From a checkpoint of a small class-conditioned image flow-matching model.
Training: soap at rate 0.0016, 9300 steps, batches of 384.
Data: trained on Sentinel-2 satellite tiles (TerraMesh), 72500 training examples, 49.3 epochs.
Rows from block 2 of a small class-conditioned image flow-matching model, named by matrix and row number. Rows with one number within an expert belong to one neuron, the router's apart. Each number is 200 + 40 x the weight over its row's rms, rounded and kept within 0 to 999. All counts start at 0.
Before each expert's rows are labels from the 100 images, of 14848 (inputs lightly noised), where the router gives the expert most weight on average: "responds to" is what is common among them. Only what is clearly more common there than usual is listed. The data: Sentinel-2 satellite tiles (TerraMesh). In brackets: how many of the 100.
# router: router (model.blocks.2.mlp.router.weight, 8x256, trained with AdamW), inputs 86-171
# up: expert up (model.blocks.2.mlp.up, 8x64x256), inputs 86-171
# down: expert down (model.blocks.2.mlp.down, 8x256x64, transposed), outputs 86-171

# expert 1
responds to: built area (73); crops (69)
router.1,167,294,175,210,166,226,262,181,197,246,178,171,151,213,195,218,209,140,195,208,196,258,140,151,147,179,193,189,244,203,277,211,212,164,105,126,201,224,187,220,193,196,210,253,193,200,244,236,288,239,201,174,171,217,153,226,146,201,158,110,229,181,238,187,234,215,160,239,230,147,136,287,155,245,203,146,203,172,173,146,190,167,203,228,201,243
up.0,188,97,186,195,188,217,225,111,148,189,215,158,177,110,161,164,207,207,241,206,98,197,213,168,210,199,169,138,185,187,134,215,249,177,225,218,211,197,188,184,218,197,238,201,202,174,186,153,142,230,240,198,114,224,256,271,193,211,197,208,120,273,245,172,164,220,208,92,233,223,168,210,207,182,167,151,200,155,221,111,249,185,156,209,147,234
down.0,216,162,164,213,195,233,228,157,153,237,237,61,197,218,210,207,221,238,214,173,129,173,189,138,192,225,158,179,226,155,244,147,209,172,162,190,185,267,174,211,203,152,154,196,162,156,223,68,194,231,206,231,262,181,161,220,182,186,196,209,179,126,167,124,216,202,189,133,219,165,205,204,243,231,223,213,211,182,239,155,202,163,270,187,264,175
up.1,278,149,168,167,217,176,203,223,149,191,224,223,175,158,205,251,162,169,166,166,197,211,201,144,219,257,278,163,208,213,200,288,249,172,229,204,173,157,143,143,172,236,205,203,253,279,187,210,173,216,286,211,219,212,129,130,217,166,222,182,200,131,192,153,81,194,173,155,166,180,251,208,204,201,203,173,180,170,265,228,223,179,231,164,196,213
down.1,201,163,195,211,186,217,242,249,228,242,193,249,153,217,193,157,166,136,198,215,156,205,171,159,205,173,208,145,185,210,265,253,250,165,223,191,240,156,235,156,261,111,135,240,266,187,157,171,209,220,166,117,113,255,195,178,172,236,129,126,179,217,123,232,158,132,154,258,194,186,181,156,131,252,182,141,244,258,264,195,213,205,170,182,134,170
up.2,223,134,184,178,261,186,140,116,201,224,195,158,250,216,220,234,202,206,277,249,190,208,261,223,185,172,185,263,198,255,185,124,203,184,254,190,244,232,195,222,110,286,141,170,249,118,116,224,192,193,175,195,207,161,200,256,197,207,224,202,191,190,173,269,149,154,203,179,193,232,176,208,217,183,233,204,228,204,219,220,307,158,199,181,183,198
down.2,244,266,212,229,142,219,204,217,245,167,206,326,155,239,195,208,165,220,278,210,179,179,213,219,253,169,290,156,140,232,160,294,191,186,227,184,199,132,182,205,247,284,141,171,175,219,250,212,231,220,217,244,137,223,188,230,192,233,247,220,164,171,202,153,207,234,229,143,195,245,203,165,232,180,265,192,158,190,204,189,277,232,225,225,187,140
up.3,191,273,187,228,175,214,206,262,166,184,173,167,115,253,165,234,178,202,117,127,236,171,128,151,241,194,263,183,191,112,230,276,149,148,217,161,142,117,190,250,191,133,180,157,156,300,152,121,209,241,177,218,189,173,165,104,202,255,233,198,211,190,150,211,193,184,166,237,190,208,199,253,151,155,174,236,240,188,180,172,149,161,199,90,223,221
down.3,195,197,203,247,232,196,131,282,128,275,167,178,250,211,151,146,212,193,218,181,202,178,177,250,132,228,183,241,178,103,233,211,181,133,302,184,308,192,158,213,255,131,211,262,181,149,175,151,171,270,185,201,242,203,195,167,204,260,137,211,152,169,224,195,208,220,175,292,221,228,161,197,201,192,232,204,197,211,184,258,173,223,146,235,133,201
up.4,220,207,182,135,244,140,194,173,81,222,217,170,219,217,187,157,132,231,165,202,200,182,229,94,185,125,175,190,184,222,225,169,169,274,247,250,189,101,243,203,167,193,154,170,197,286,191,156,152,190,144,238,246,193,205,193,224,189,213,178,220,198,261,221,188,237,182,214,199,213,155,202,180,195,206,182,175,190,197,159,189,164,159,225,243,252
down.4,196,230,185,203,210,230,214,192,337,137,254,219,315,220,192,235,201,196,139,201,175,215,183,170,178,183,185,208,203,271,213,243,170,261,176,205,163,249,293,176,229,265,205,186,149,306,162,166,201,223,223,201,177,232,235,243,156,142,223,169,185,204,193,160,179,210,222,223,136,181,211,256,187,138,169,252,196,235,187,213,237,161,179,198,255,205
up.5,181,219,161,179,235,170,228,221,230,215,197,238,198,210,207,274,186,179,176,238,194,268,250,177,135,117,202,157,185,232,121,168,260,196,237,154,224,225,160,200,195,178,202,127,204,164,78,234,175,186,281,205,193,207,205,183,183,213,198,171,150,159,251,223,219,179,209,136,180,189,205,157,179,200,258,230,171,218,234,196,216,222,163,239,185,230
down.5,169,148,218,192,237,159,194,222,141,260,227,69,190,159,210,147,166,164,163,147,140,163,149,276,211,191,133,205,211,166,174,133,190,181,249,200,248,247,184,228,174,148,168,242,172,160,154,198,142,219,171,159,253,182,150,227,215,258,173,151,241,239,209,190,190,191,172,242,243,195,180,210,173,252,225,220,193,181,231,218,210,153,264,193,199,180

# expert 6
responds to: snow or ice (93); main land cover: snow or ice (80)
router.6,223,258,175,112,276,241,185,172,197,204,158,200,255,241,261,215,210,246,194,181,196,161,206,82,158,216,158,200,199,168,146,145,192,213,276,172,209,215,186,208,111,210,186,207,183,211,188,151,237,205,202,134,252,238,198,124,160,194,257,205,179,157,212,106,154,200,172,151,217,137,238,214,189,201,205,190,184,182,203,158,230,189,177,205,152,219
up.0,180,198,203,246,236,268,178,203,215,184,189,173,228,271,239,188,276,186,212,179,164,199,206,178,202,231,210,180,165,183,154,159,134,239,77,141,136,234,220,235,157,201,140,215,222,194,169,206,188,165,252,204,206,212,144,126,148,267,226,217,215,165,196,86,281,191,142,229,172,222,216,238,195,245,194,240,237,276,210,173,162,208,204,219,300,247
down.0,258,192,204,193,192,117,178,154,190,172,180,213,135,177,230,173,284,165,108,154,190,218,233,299,171,174,244,188,191,220,221,223,247,248,131,156,132,119,239,187,177,251,268,189,136,173,162,168,239,255,160,167,194,192,163,199,173,172,229,229,185,282,182,241,132,174,206,156,182,243,156,225,155,203,190,160,166,149,170,257,289,247,305,176,147,200
up.1,172,233,288,244,229,263,261,110,257,199,134,182,182,279,151,231,223,121,202,221,208,141,177,211,115,180,174,193,185,190,180,173,139,180,261,181,151,277,187,210,152,231,231,211,258,193,204,219,177,162,208,254,204,199,190,267,212,282,192,231,198,184,266,175,152,162,117,161,209,118,204,193,187,227,268,268,192,244,247,239,225,223,186,198,283,220
down.1,194,113,236,235,176,213,184,201,132,141,149,180,229,159,166,248,208,249,206,231,222,146,178,113,194,120,203,247,197,187,147,190,220,176,192,195,178,193,181,231,252,217,231,241,90,198,197,226,166,139,157,206,191,176,233,208,139,133,198,189,203,257,171,180,217,279,231,211,236,196,174,209,167,143,145,197,257,181,226,209,186,217,121,206,231,261
up.2,109,169,254,196,198,209,244,163,295,229,154,155,208,337,144,176,132,194,176,167,200,204,246,215,171,167,184,168,204,211,146,139,232,234,231,119,185,248,243,278,120,240,169,206,201,279,244,184,192,167,167,301,213,180,178,182,172,211,217,143,219,200,247,191,228,187,152,227,184,193,157,256,162,157,193,246,184,161,212,203,209,191,198,133,315,190
down.2,147,194,176,221,155,187,212,239,209,183,224,194,179,166,208,259,88,175,244,166,188,272,254,186,255,182,204,198,183,184,203,237,170,238,216,265,190,240,213,188,256,244,106,214,256,361,189,223,162,255,173,216,187,240,112,189,263,212,188,230,181,175,175,212,191,200,150,158,169,266,192,152,237,130,195,190,270,214,171,158,262,138,242,164,106,196
up.3,191,235,206,217,232,193,236,206,231,155,142,182,235,172,194,171,222,139,209,192,245,176,176,181,196,248,120,246,149,147,148,115,232,293,208,219,235,258,209,192,136,148,212,295,261,225,177,166,211,195,188,264,213,158,220,183,206,228,202,167,119,241,210,235,175,165,158,144,194,184,250,188,158,208,240,238,240,211,213,231,252,220,193,189,244,210
down.3,199,220,211,163,172,175,180,179,163,169,232,154,281,216,217,158,237,192,198,230,300,202,135,237,225,246,283,263,171,209,184,220,202,207,224,223,304,232,173,186,167,72,189,257,253,239,207,207,189,258,243,192,193,180,181,188,199,274,227,189,211,178,224,195,150,260,143,247,170,183,143,222,172,245,233,144,185,201,158,162,163,185,192,167,158,191
up.4,136,127,278,212,217,126,158,233,269,188,149,181,215,234,169,227,194,224,223,183,179,217,162,149,195,260,173,176,223,215,186,162,168,227,244,149,165,253,225,215,186,199,186,264,176,274,158,221,235,234,193,247,246,285,199,192,150,207,213,135,234,152,185,155,199,173,171,188,166,199,207,215,175,292,280,218,142,186,247,206,125,198,188,126,243,181
down.4,192,148,246,197,219,213,188,256,225,165,185,180,197,149,257,174,194,236,117,211,141,197,180,229,216,131,169,180,220,208,231,180,215,288,214,149,183,195,173,166,164,133,179,231,209,196,202,123,195,169,179,197,242,202,215,130,200,199,170,178,173,288,187,231,166,253,250,181,161,218,271,273,260,226,207,185,289,209,249,262,338,192,169,231,183,236
up.5,158,173,251,244,192,198,211,156,142,180,192,171,247,123,115,175,222,209,202,227,192,221,253,250,186,229,176,185,245,205,191,184,183,224,315,188,199,226,187,209,212,212,205,142,267,288,211,193,186,215,224,188,227,233,154,202,168,229,194,119,225,240,233,210,254,187,196,152,148,255,194,227,181,237,213,241,219,150,130,203,193,252,194,159,253,275
down.5,207,203,260,198,205,137,200,200,162,177,209,185,100,257,144,225,177,205,191,194,121,245,252,145,215,138,135,163,209,172,78,235,277,247,226,191,146,171,227,195,233,188,206,238,203,213,243,205,196,246,250,238,202,192,222,216,245,131,223,207,227,192,240,181,135,152,190,153,298,248,223,231,275,242,158,252,183,219,225,215,215,158,139,180,211,184

# expert 2
responds to: snow or ice (91); main land cover: snow or ice (89)
router.2,149,120,200,150,272,147,149,150,197,184,135,139,181,196,259,210,228,254,224,187,165,182,215,193,224,224,278,187,184,255,149,168,208,198,248,241,278,165,193,199,114,239,191,164,258,150,221,205,200,192,206,122,204,183,181,164,230,127,204,157,139,208,222,225,207,236,194,193,232,225,211,194,206,131,232,214,229,163,226,203,270,230,249,220,221,174
up.9,189,164,211,202,197,164,181,206,218,187,252,272,230,222,205,187,271,238,215,191,191,202,215,299,300,221,292,196,146,222,169,200,252,140,195,181,208,103,226,122,236,158,243,177,221,199,223,229,191,151,208,196,147,177,214,93,194,183,194,234,253,231,136,240,207,277,205,183,115,187,217,238,272,173,232,178,170,135,194,200,219,197,195,222,224,142
down.9,129,173,225,201,205,204,135,166,237,196,200,255,231,185,214,225,254,226,204,222,233,149,266,202,210,161,225,230,206,151,223,194,140,241,263,208,186,230,190,199,149,214,210,221,215,160,214,170,213,227,195,265,207,207,203,293,213,196,276,197,194,245,261,237,230,204,229,194,152,218,228,238,274,206,178,177,143,260,210,226,196,210,211,171,219,197
up.10,213,211,130,182,223,244,263,73,182,270,231,249,297,189,280,194,197,223,278,241,263,250,226,241,185,280,123,237,231,174,92,171,273,152,244,288,212,207,201,215,230,195,160,298,167,227,181,310,194,272,168,121,191,135,206,256,184,170,205,179,239,254,184,209,176,182,210,223,179,242,145,244,273,171,177,154,158,215,229,231,273,181,204,291,188,144
down.10,240,142,189,169,295,266,206,174,163,256,181,135,284,218,211,226,154,203,158,238,234,159,204,193,118,197,246,247,179,170,167,203,239,159,150,174,230,253,155,189,264,144,186,236,211,171,187,185,249,317,250,265,238,230,178,190,201,218,162,224,164,184,149,195,183,310,199,200,248,153,243,171,167,219,215,183,249,245,195,169,235,159,232,168,211,229
up.11,213,224,170,159,161,254,186,210,155,201,205,245,228,234,233,216,91,204,221,193,177,197,197,195,257,230,191,169,208,206,213,202,157,211,162,250,190,169,177,196,240,183,223,197,210,228,234,165,198,209,172,157,179,187,252,149,290,150,242,252,226,229,227,170,148,253,238,256,204,227,241,193,227,226,198,207,202,81,214,259,214,248,264,174,218,172
down.11,189,184,207,219,151,184,234,209,243,203,204,173,193,146,177,196,262,214,223,204,185,214,178,242,172,186,171,301,226,262,149,180,243,216,163,184,200,227,144,219,151,209,173,209,153,164,153,169,159,143,135,173,225,227,157,221,273,193,228,146,181,273,132,211,268,154,190,168,204,264,190,232,190,183,249,158,188,163,252,201,233,164,256,120,190,199
up.12,188,232,208,150,189,223,195,254,192,189,172,133,115,250,144,146,273,181,191,204,241,140,159,200,195,237,313,164,245,229,218,196,201,159,183,142,144,162,245,156,177,202,169,204,164,207,243,149,196,248,222,255,190,196,188,149,153,295,222,165,218,221,184,136,172,153,140,192,190,186,171,281,207,118,243,211,316,209,174,192,115,222,180,217,178,180
down.12,172,195,270,176,218,238,162,293,213,190,161,169,168,245,286,176,218,196,215,166,250,224,209,267,196,258,176,246,226,204,202,142,225,86,224,177,184,202,203,187,279,178,228,219,204,292,270,167,202,203,222,229,256,170,174,126,171,238,160,226,189,147,196,159,202,213,207,166,186,166,203,133,149,44,194,190,209,161,219,209,219,173,234,183,200,216
up.13,153,230,155,182,203,267,207,131,120,199,206,209,174,180,192,186,158,214,172,157,204,166,236,180,204,196,214,216,203,162,137,184,229,204,168,219,225,128,272,170,206,204,258,131,234,210,243,171,102,193,265,225,169,137,185,182,208,161,208,191,156,239,250,187,177,264,200,155,180,196,204,234,163,192,178,193,183,219,169,177,214,190,228,205,179,207
down.13,174,176,192,201,217,151,172,251,237,165,235,174,194,182,257,163,205,298,225,197,303,140,152,173,147,176,208,188,194,134,245,247,178,237,160,153,190,247,248,203,205,191,181,193,155,209,170,206,168,179,185,200,179,161,325,203,197,228,198,193,286,211,316,228,240,107,158,231,206,217,174,205,231,175,193,199,242,214,182,193,181,190,203,188,150,230
up.14,171,209,192,208,121,221,240,252,278,195,182,226,171,183,191,139,197,199,197,234,182,200,153,225,230,140,106,200,185,218,235,191,251,145,118,134,207,165,193,215,195,241,282,215,211,210,270,255,195,233,231,201,165,203,234,175,153,231,235,151,190,201,161,227,251,194,180,205,198,95,150,198,202,171,213,149,106,230,193,182,280,169,174,227,109,183
down.14,160,195,119,153,183,231,273,140,168,296,224,181,200,199,258,215,168,213,207,224,163,172,208,147,187,225,227,191,236,231,206,164,228,296,181,117,170,240,223,179,223,201,202,141,264,229,190,182,171,171,157,161,183,208,214,174,204,228,233,259,162,216,170,160,251,108,151,171,163,214,145,212,205,209,203,233,210,216,227,196,212,217,223,205,318,176

# expert 5
responds to: main land cover: crops (57)
router.5,290,178,261,198,158,168,251,232,212,199,173,205,212,158,243,239,140,143,190,195,158,180,181,151,276,230,156,174,244,185,179,145,170,256,258,270,189,209,169,193,184,244,185,183,216,218,188,135,205,157,179,222,222,137,216,171,181,217,256,220,265,164,194,198,260,220,222,309,144,236,196,250,145,166,172,229,205,205,206,227,154,218,193,218,160,195
up.0,162,232,252,233,188,237,227,177,250,202,166,163,178,198,154,209,205,224,204,225,175,114,201,178,213,246,183,173,204,200,233,141,221,180,216,228,229,245,242,213,211,214,127,181,231,244,288,225,218,231,166,259,213,200,213,245,153,228,215,168,235,180,303,191,205,231,181,234,201,245,166,222,202,235,213,267,205,229,193,244,180,196,210,184,298,204
down.0,184,142,181,197,180,168,202,229,234,182,213,208,186,175,245,203,169,190,132,200,197,144,163,201,262,123,118,194,189,139,163,100,215,205,206,183,195,179,215,193,186,134,261,222,214,195,237,159,286,156,197,229,234,310,240,255,209,171,154,187,240,236,98,246,240,212,231,186,219,266,176,213,227,190,148,214,267,246,238,226,268,198,142,143,118,179
up.1,157,173,225,241,264,228,194,183,236,185,162,184,218,252,228,199,136,231,169,251,142,179,140,161,185,157,173,151,187,177,195,171,185,240,143,154,206,237,181,228,213,192,136,189,216,235,170,156,243,285,135,215,225,171,264,160,157,244,257,180,197,223,259,193,208,214,158,211,136,216,129,239,210,314,184,200,174,277,293,183,179,216,205,282,222,213
down.1,243,206,130,196,265,187,181,199,221,212,257,165,194,103,223,182,175,191,150,140,265,182,184,224,199,219,218,190,140,212,184,189,219,122,84,199,168,269,195,219,214,155,253,237,237,139,143,177,189,134,123,168,203,249,149,237,187,144,219,271,187,175,177,218,201,162,236,201,177,180,179,234,222,179,185,176,241,113,94,164,201,170,160,257,195,190
up.2,142,209,267,247,228,202,144,234,196,214,180,148,188,220,147,100,211,249,162,215,180,136,224,186,233,168,173,160,203,199,241,171,201,250,137,147,231,203,255,238,206,212,214,166,237,261,186,180,209,189,277,182,260,299,201,192,144,190,254,162,214,192,199,205,185,185,180,207,177,193,218,224,201,241,268,254,323,195,191,253,186,247,150,151,297,200
down.2,116,249,195,205,190,161,165,203,195,196,191,223,185,178,271,161,185,157,182,179,191,161,180,212,284,240,163,261,248,240,171,187,209,237,191,202,152,169,193,197,198,217,205,249,157,151,168,165,140,237,276,169,258,169,193,189,219,217,176,232,214,154,235,255,240,245,212,164,238,204,261,228,207,173,259,220,61,210,214,262,142,181,208,191,122,190
up.3,192,196,164,204,230,194,218,184,172,206,211,219,257,165,198,230,145,197,195,245,203,196,237,266,174,191,209,174,206,245,145,209,319,222,176,133,245,200,198,201,191,222,225,199,191,177,120,253,174,219,262,237,208,171,108,215,158,208,190,164,174,174,197,183,284,196,173,128,159,178,183,223,230,198,200,230,193,256,254,94,162,168,208,221,146,232
down.3,177,163,223,196,224,179,192,212,135,189,179,36,140,175,226,140,156,165,186,222,205,205,170,227,162,199,133,208,259,142,221,148,218,183,214,170,285,265,217,198,178,26,200,253,202,155,156,204,204,197,193,117,248,112,195,194,207,244,172,163,225,205,200,222,200,123,239,291,240,190,180,195,171,175,207,217,224,177,227,210,226,186,172,170,176,190
up.4,130,209,247,236,202,270,243,206,240,190,158,173,230,134,263,168,228,228,247,254,131,198,197,181,226,221,211,181,170,127,131,166,236,255,169,215,169,239,193,213,173,183,201,291,209,193,242,222,257,188,298,271,223,194,216,277,115,244,211,160,190,136,207,213,183,185,221,140,170,211,243,170,191,223,201,270,234,192,174,142,174,175,150,193,315,201
down.4,242,148,205,194,233,138,239,188,236,210,179,183,182,272,128,229,219,179,204,169,219,181,153,222,213,195,246,167,114,152,252,193,158,203,180,152,237,227,251,195,202,169,184,122,221,266,250,186,158,198,286,226,260,160,238,201,261,239,190,212,180,193,205,175,196,203,181,244,217,270,218,170,193,108,154,169,228,196,199,134,200,131,204,173,169,177
up.5,153,271,147,170,190,185,253,202,223,193,175,179,228,195,250,219,251,176,89,139,212,237,168,199,160,227,212,209,187,160,217,221,228,142,174,228,137,210,127,157,189,198,255,204,232,273,232,237,164,214,125,163,187,117,111,150,240,179,240,226,213,204,177,205,201,277,223,200,177,128,275,202,168,192,163,179,132,196,140,160,199,259,270,133,213,240
down.5,133,217,156,222,218,213,254,206,214,229,131,330,249,219,199,210,224,244,168,192,249,157,217,198,198,210,252,210,213,235,176,296,206,196,193,235,226,231,147,204,228,207,242,139,239,237,168,229,210,175,229,214,139,169,179,149,221,223,203,250,175,245,205,204,234,205,109,205,216,282,154,234,222,204,202,191,200,206,174,203,212,208,241,300,233,159

# expert 0
responds to: water (77); main land cover: water (76)
router.0,178,235,202,246,86,164,201,267,175,190,203,259,177,186,113,224,191,174,220,191,193,235,210,267,203,213,244,188,187,136,204,280,189,238,162,245,203,160,220,216,277,217,216,208,184,175,215,190,217,191,181,252,209,242,249,230,235,239,148,207,212,178,114,240,222,160,255,240,200,220,193,174,208,224,170,202,208,222,212,198,130,180,219,220,231,184
up.9,193,150,141,225,276,155,179,230,216,201,229,163,191,257,156,163,271,190,206,161,221,215,121,161,222,97,232,197,173,206,254,220,236,175,200,234,142,166,235,217,280,196,151,184,154,182,152,179,188,170,174,164,208,243,305,219,214,124,246,163,167,207,161,190,142,166,243,145,300,180,106,217,209,157,211,126,210,153,115,170,249,221,169,217,205,194
down.9,217,192,174,201,130,239,177,192,211,228,184,236,212,142,204,195,128,199,215,215,233,218,168,139,80,171,150,213,210,189,94,241,208,169,105,148,158,182,226,212,212,195,99,217,201,202,207,179,262,190,198,155,201,221,142,204,182,224,180,168,138,201,189,167,159,197,298,211,162,232,160,195,195,201,231,242,205,240,269,252,188,195,180,205,224,198
up.10,259,215,156,149,198,249,161,233,163,169,238,202,233,195,273,175,152,184,233,161,193,233,224,172,248,155,150,275,171,210,189,217,207,170,221,209,198,183,213,137,210,203,263,152,208,187,161,186,167,170,233,172,196,152,159,191,212,175,138,225,217,158,142,136,206,224,291,207,214,196,275,232,170,132,274,145,166,194,136,214,203,206,252,231,157,127
down.10,214,205,234,237,201,219,247,308,202,228,208,157,244,204,217,249,153,182,167,191,200,214,130,203,207,186,163,263,215,266,147,163,197,217,110,181,223,171,208,175,197,220,67,266,128,147,198,153,142,190,180,190,227,196,160,227,233,209,198,129,232,185,262,175,166,207,152,277,184,212,119,190,158,189,188,213,180,252,185,204,171,171,198,205,111,194
up.11,249,181,165,182,157,206,151,200,189,292,156,110,156,196,191,201,178,205,172,207,232,217,215,176,178,215,228,230,153,116,166,190,189,210,209,253,174,255,186,219,186,182,253,212,105,212,186,222,167,174,159,187,134,190,186,218,216,166,162,238,267,198,186,130,259,201,204,221,253,231,214,193,237,188,131,172,182,181,157,169,187,156,187,243,155,247
down.11,210,172,141,246,245,204,195,172,179,113,238,250,197,198,175,210,184,213,151,213,172,196,253,144,176,229,179,202,246,211,166,234,218,159,139,205,207,157,183,222,163,139,185,157,272,203,205,203,271,197,205,291,173,206,214,186,185,154,230,229,240,200,253,155,194,231,239,238,173,199,223,176,245,218,227,252,211,208,122,187,226,235,120,249,232,218
up.12,228,197,121,190,129,272,173,218,205,267,195,164,195,194,197,200,189,181,167,246,226,189,192,186,166,169,193,186,206,191,190,182,180,277,174,182,265,217,151,184,218,230,223,223,199,197,232,232,172,220,144,203,170,182,216,224,229,153,205,229,268,205,194,217,266,212,218,179,221,177,178,182,131,259,218,148,163,169,144,198,162,178,206,202,120,266
down.12,217,193,169,252,240,203,161,127,187,216,159,201,258,178,243,160,221,209,200,142,193,183,244,234,160,175,170,239,123,131,178,173,175,262,234,131,215,195,157,196,230,215,234,197,212,219,131,309,213,216,183,275,236,221,256,162,190,164,98,189,197,251,191,188,197,221,169,191,224,227,225,140,244,145,223,208,199,189,163,217,167,190,212,200,151,264
up.13,220,260,221,165,215,188,203,191,199,140,185,253,204,221,270,175,166,206,174,228,170,178,205,162,205,139,193,277,181,207,146,156,203,175,255,199,196,228,132,186,227,165,225,198,200,148,184,124,245,216,123,151,158,186,203,190,145,201,272,247,235,170,183,175,168,197,266,132,201,122,260,168,158,205,223,229,189,199,170,180,197,129,217,215,210,204
down.13,223,170,202,169,218,178,215,242,230,120,168,183,204,201,203,184,210,153,226,172,260,203,120,273,181,247,262,160,187,224,213,202,214,129,246,190,104,241,251,249,167,196,213,186,156,287,247,140,153,216,195,139,194,188,243,172,152,262,137,197,209,175,167,216,214,184,169,167,207,226,165,241,137,166,160,212,272,198,229,224,241,149,197,214,216,168
up.14,229,233,185,181,190,177,212,189,199,225,158,261,215,206,269,191,175,248,215,185,216,198,206,154,220,306,187,220,192,180,240,172,181,111,261,220,177,139,156,230,203,294,226,190,203,165,129,195,157,234,167,126,127,181,209,193,187,165,229,170,215,213,212,162,193,228,236,214,222,242,246,248,135,118,188,182,199,178,125,117,297,218,225,179,148,162
down.14,185,179,229,248,204,146,191,192,186,185,182,250,222,223,239,220,203,214,179,154,91,198,188,164,197,193,275,138,256,208,235,224,150,190,134,180,121,197,206,219,132,190,130,144,160,217,230,204,159,205,238,147,83,204,221,165,178,223,150,162,173,269,206,195,207,296,158,157,124,220,215,188,262,195,218,238,247,188,139,183,200,227,181,158,266,179

# expert 7
responds to: snow or ice (72); main land cover: trees (64)
router.7,169,193,144,212,239,206,175,172,197,207,230,230,267,257,227,189,230,207,160,181,256,165,202,145,183,170,147,165,177,188,201,276,212,234,208,207,184,168,180,173,200,223,237,182,159,152,196,198,188,108,206,139,216,246,249,218,199,165,214,279,153,148,194,283,181,164,180,127,293,152,163,203,172,110,273,70,174,159,173,212,133,160,162,167,136,211
up.0,199,200,180,184,170,155,238,164,175,171,204,259,192,269,231,229,172,200,177,246,222,239,188,122,240,215,124,147,175,205,178,249,252,253,214,171,229,152,169,225,188,229,251,183,164,243,199,132,187,237,233,203,208,252,153,157,202,173,235,195,220,209,216,201,142,173,212,194,303,226,219,188,140,190,243,233,206,252,204,159,184,161,266,195,201,197
down.0,184,216,182,178,178,162,208,252,183,203,191,187,203,205,191,175,185,264,244,201,205,158,216,146,172,194,216,221,192,217,265,166,252,294,216,193,234,224,157,207,202,205,104,188,165,189,163,261,140,177,216,224,193,159,234,237,180,246,171,256,244,219,235,210,150,202,263,234,176,199,223,280,187,154,199,225,194,187,224,208,195,282,152,332,161,208
up.1,231,240,204,145,170,214,185,120,210,217,165,221,216,251,278,265,152,201,218,175,229,191,180,205,181,228,198,170,244,182,220,175,168,168,195,161,214,124,177,249,248,204,214,150,83,218,228,235,205,168,217,114,226,148,236,237,177,167,143,225,215,215,176,223,205,186,181,191,218,200,235,166,209,187,165,176,270,182,124,205,162,168,279,238,147,186
down.1,175,177,282,255,290,215,167,171,192,205,193,192,207,195,270,205,244,188,214,195,169,199,236,243,190,231,193,181,168,179,191,194,210,131,273,185,228,234,216,227,220,210,323,143,177,176,181,309,239,197,154,285,168,196,198,271,163,202,183,194,236,277,216,135,224,188,242,254,223,192,221,249,243,261,183,251,210,210,220,207,246,172,192,136,189,225
up.2,162,232,196,172,311,206,153,213,194,204,115,243,171,215,236,238,259,185,171,206,249,152,114,188,231,159,191,225,222,163,174,200,183,187,145,168,174,153,189,154,283,137,240,196,201,233,126,172,209,185,109,138,145,236,196,136,216,164,292,216,156,186,222,203,127,218,218,225,167,134,138,238,174,172,224,204,232,209,221,232,164,226,110,139,193,208
down.2,290,266,195,180,128,238,164,143,170,222,171,232,250,172,209,163,225,271,183,198,233,247,202,197,172,210,171,194,190,220,211,244,213,190,194,214,216,133,187,189,290,221,243,235,273,243,251,154,211,187,297,161,252,214,172,142,177,218,289,121,224,223,204,262,154,138,160,155,189,251,169,193,182,114,264,179,175,215,205,159,257,182,110,202,201,167
up.3,165,207,222,176,193,259,184,186,223,162,229,213,270,263,178,169,192,249,234,234,175,220,208,185,219,169,167,256,220,140,161,87,203,205,206,255,235,241,167,212,220,228,242,187,170,246,181,191,212,233,136,182,135,148,246,179,277,175,206,235,195,268,164,206,289,224,265,204,247,204,201,152,195,161,233,193,169,207,123,228,179,227,224,221,223,192
down.3,282,179,213,223,286,206,203,222,175,177,163,221,234,175,193,153,301,97,124,235,187,235,154,196,161,223,198,155,200,168,248,198,205,147,206,206,250,156,188,182,200,145,154,262,200,206,227,207,206,204,132,174,185,189,193,155,177,162,234,206,191,209,281,232,163,256,162,195,276,177,169,172,265,208,231,152,240,208,218,156,201,135,168,224,204,210
up.4,265,199,209,167,167,283,160,241,158,214,168,262,232,192,267,177,227,267,183,167,138,283,175,199,184,193,205,259,220,172,120,224,193,193,201,226,241,234,224,198,155,194,169,206,177,164,271,135,224,130,245,170,150,227,262,276,131,204,224,167,193,246,161,240,223,191,234,146,176,173,200,251,167,194,154,104,234,152,182,157,223,187,240,195,240,263
down.4,215,179,256,179,280,267,167,177,261,152,127,216,191,160,263,202,215,218,196,197,171,149,194,239,111,198,202,193,220,185,112,207,213,226,193,215,189,178,239,193,106,164,153,274,227,204,140,132,235,155,171,157,146,170,201,187,208,202,157,133,242,115,161,188,177,176,209,202,209,192,187,137,146,234,194,226,210,151,184,209,213,234,254,175,206,184
up.5,217,236,156,166,215,267,195,239,94,195,263,226,260,242,153,232,174,208,147,228,231,250,220,157,211,198,260,193,179,180,283,256,169,182,189,183,244,167,125,181,122,210,113,86,154,213,139,170,168,201,293,123,159,193,239,64,257,194,253,251,233,211,169,206,96,158,200,165,199,197,107,181,234,252,226,146,206,197,200,165,184,193,204,146,138,235
down.5,244,233,192,211,183,205,159,162,281,197,238,232,179,232,230,174,247,228,197,178,197,162,137,145,152,162,113,182,251,214,262,245,217,207,193,238,197,176,162,171,141,226,116,178,209,262,297,173,135,219,158,207,194,200,200,137,247,271,213,190,218,189,167,239,182,197,169,176,187,165,232,173,186,218,212,191,172,238,205,208,225,205,166,163,249,146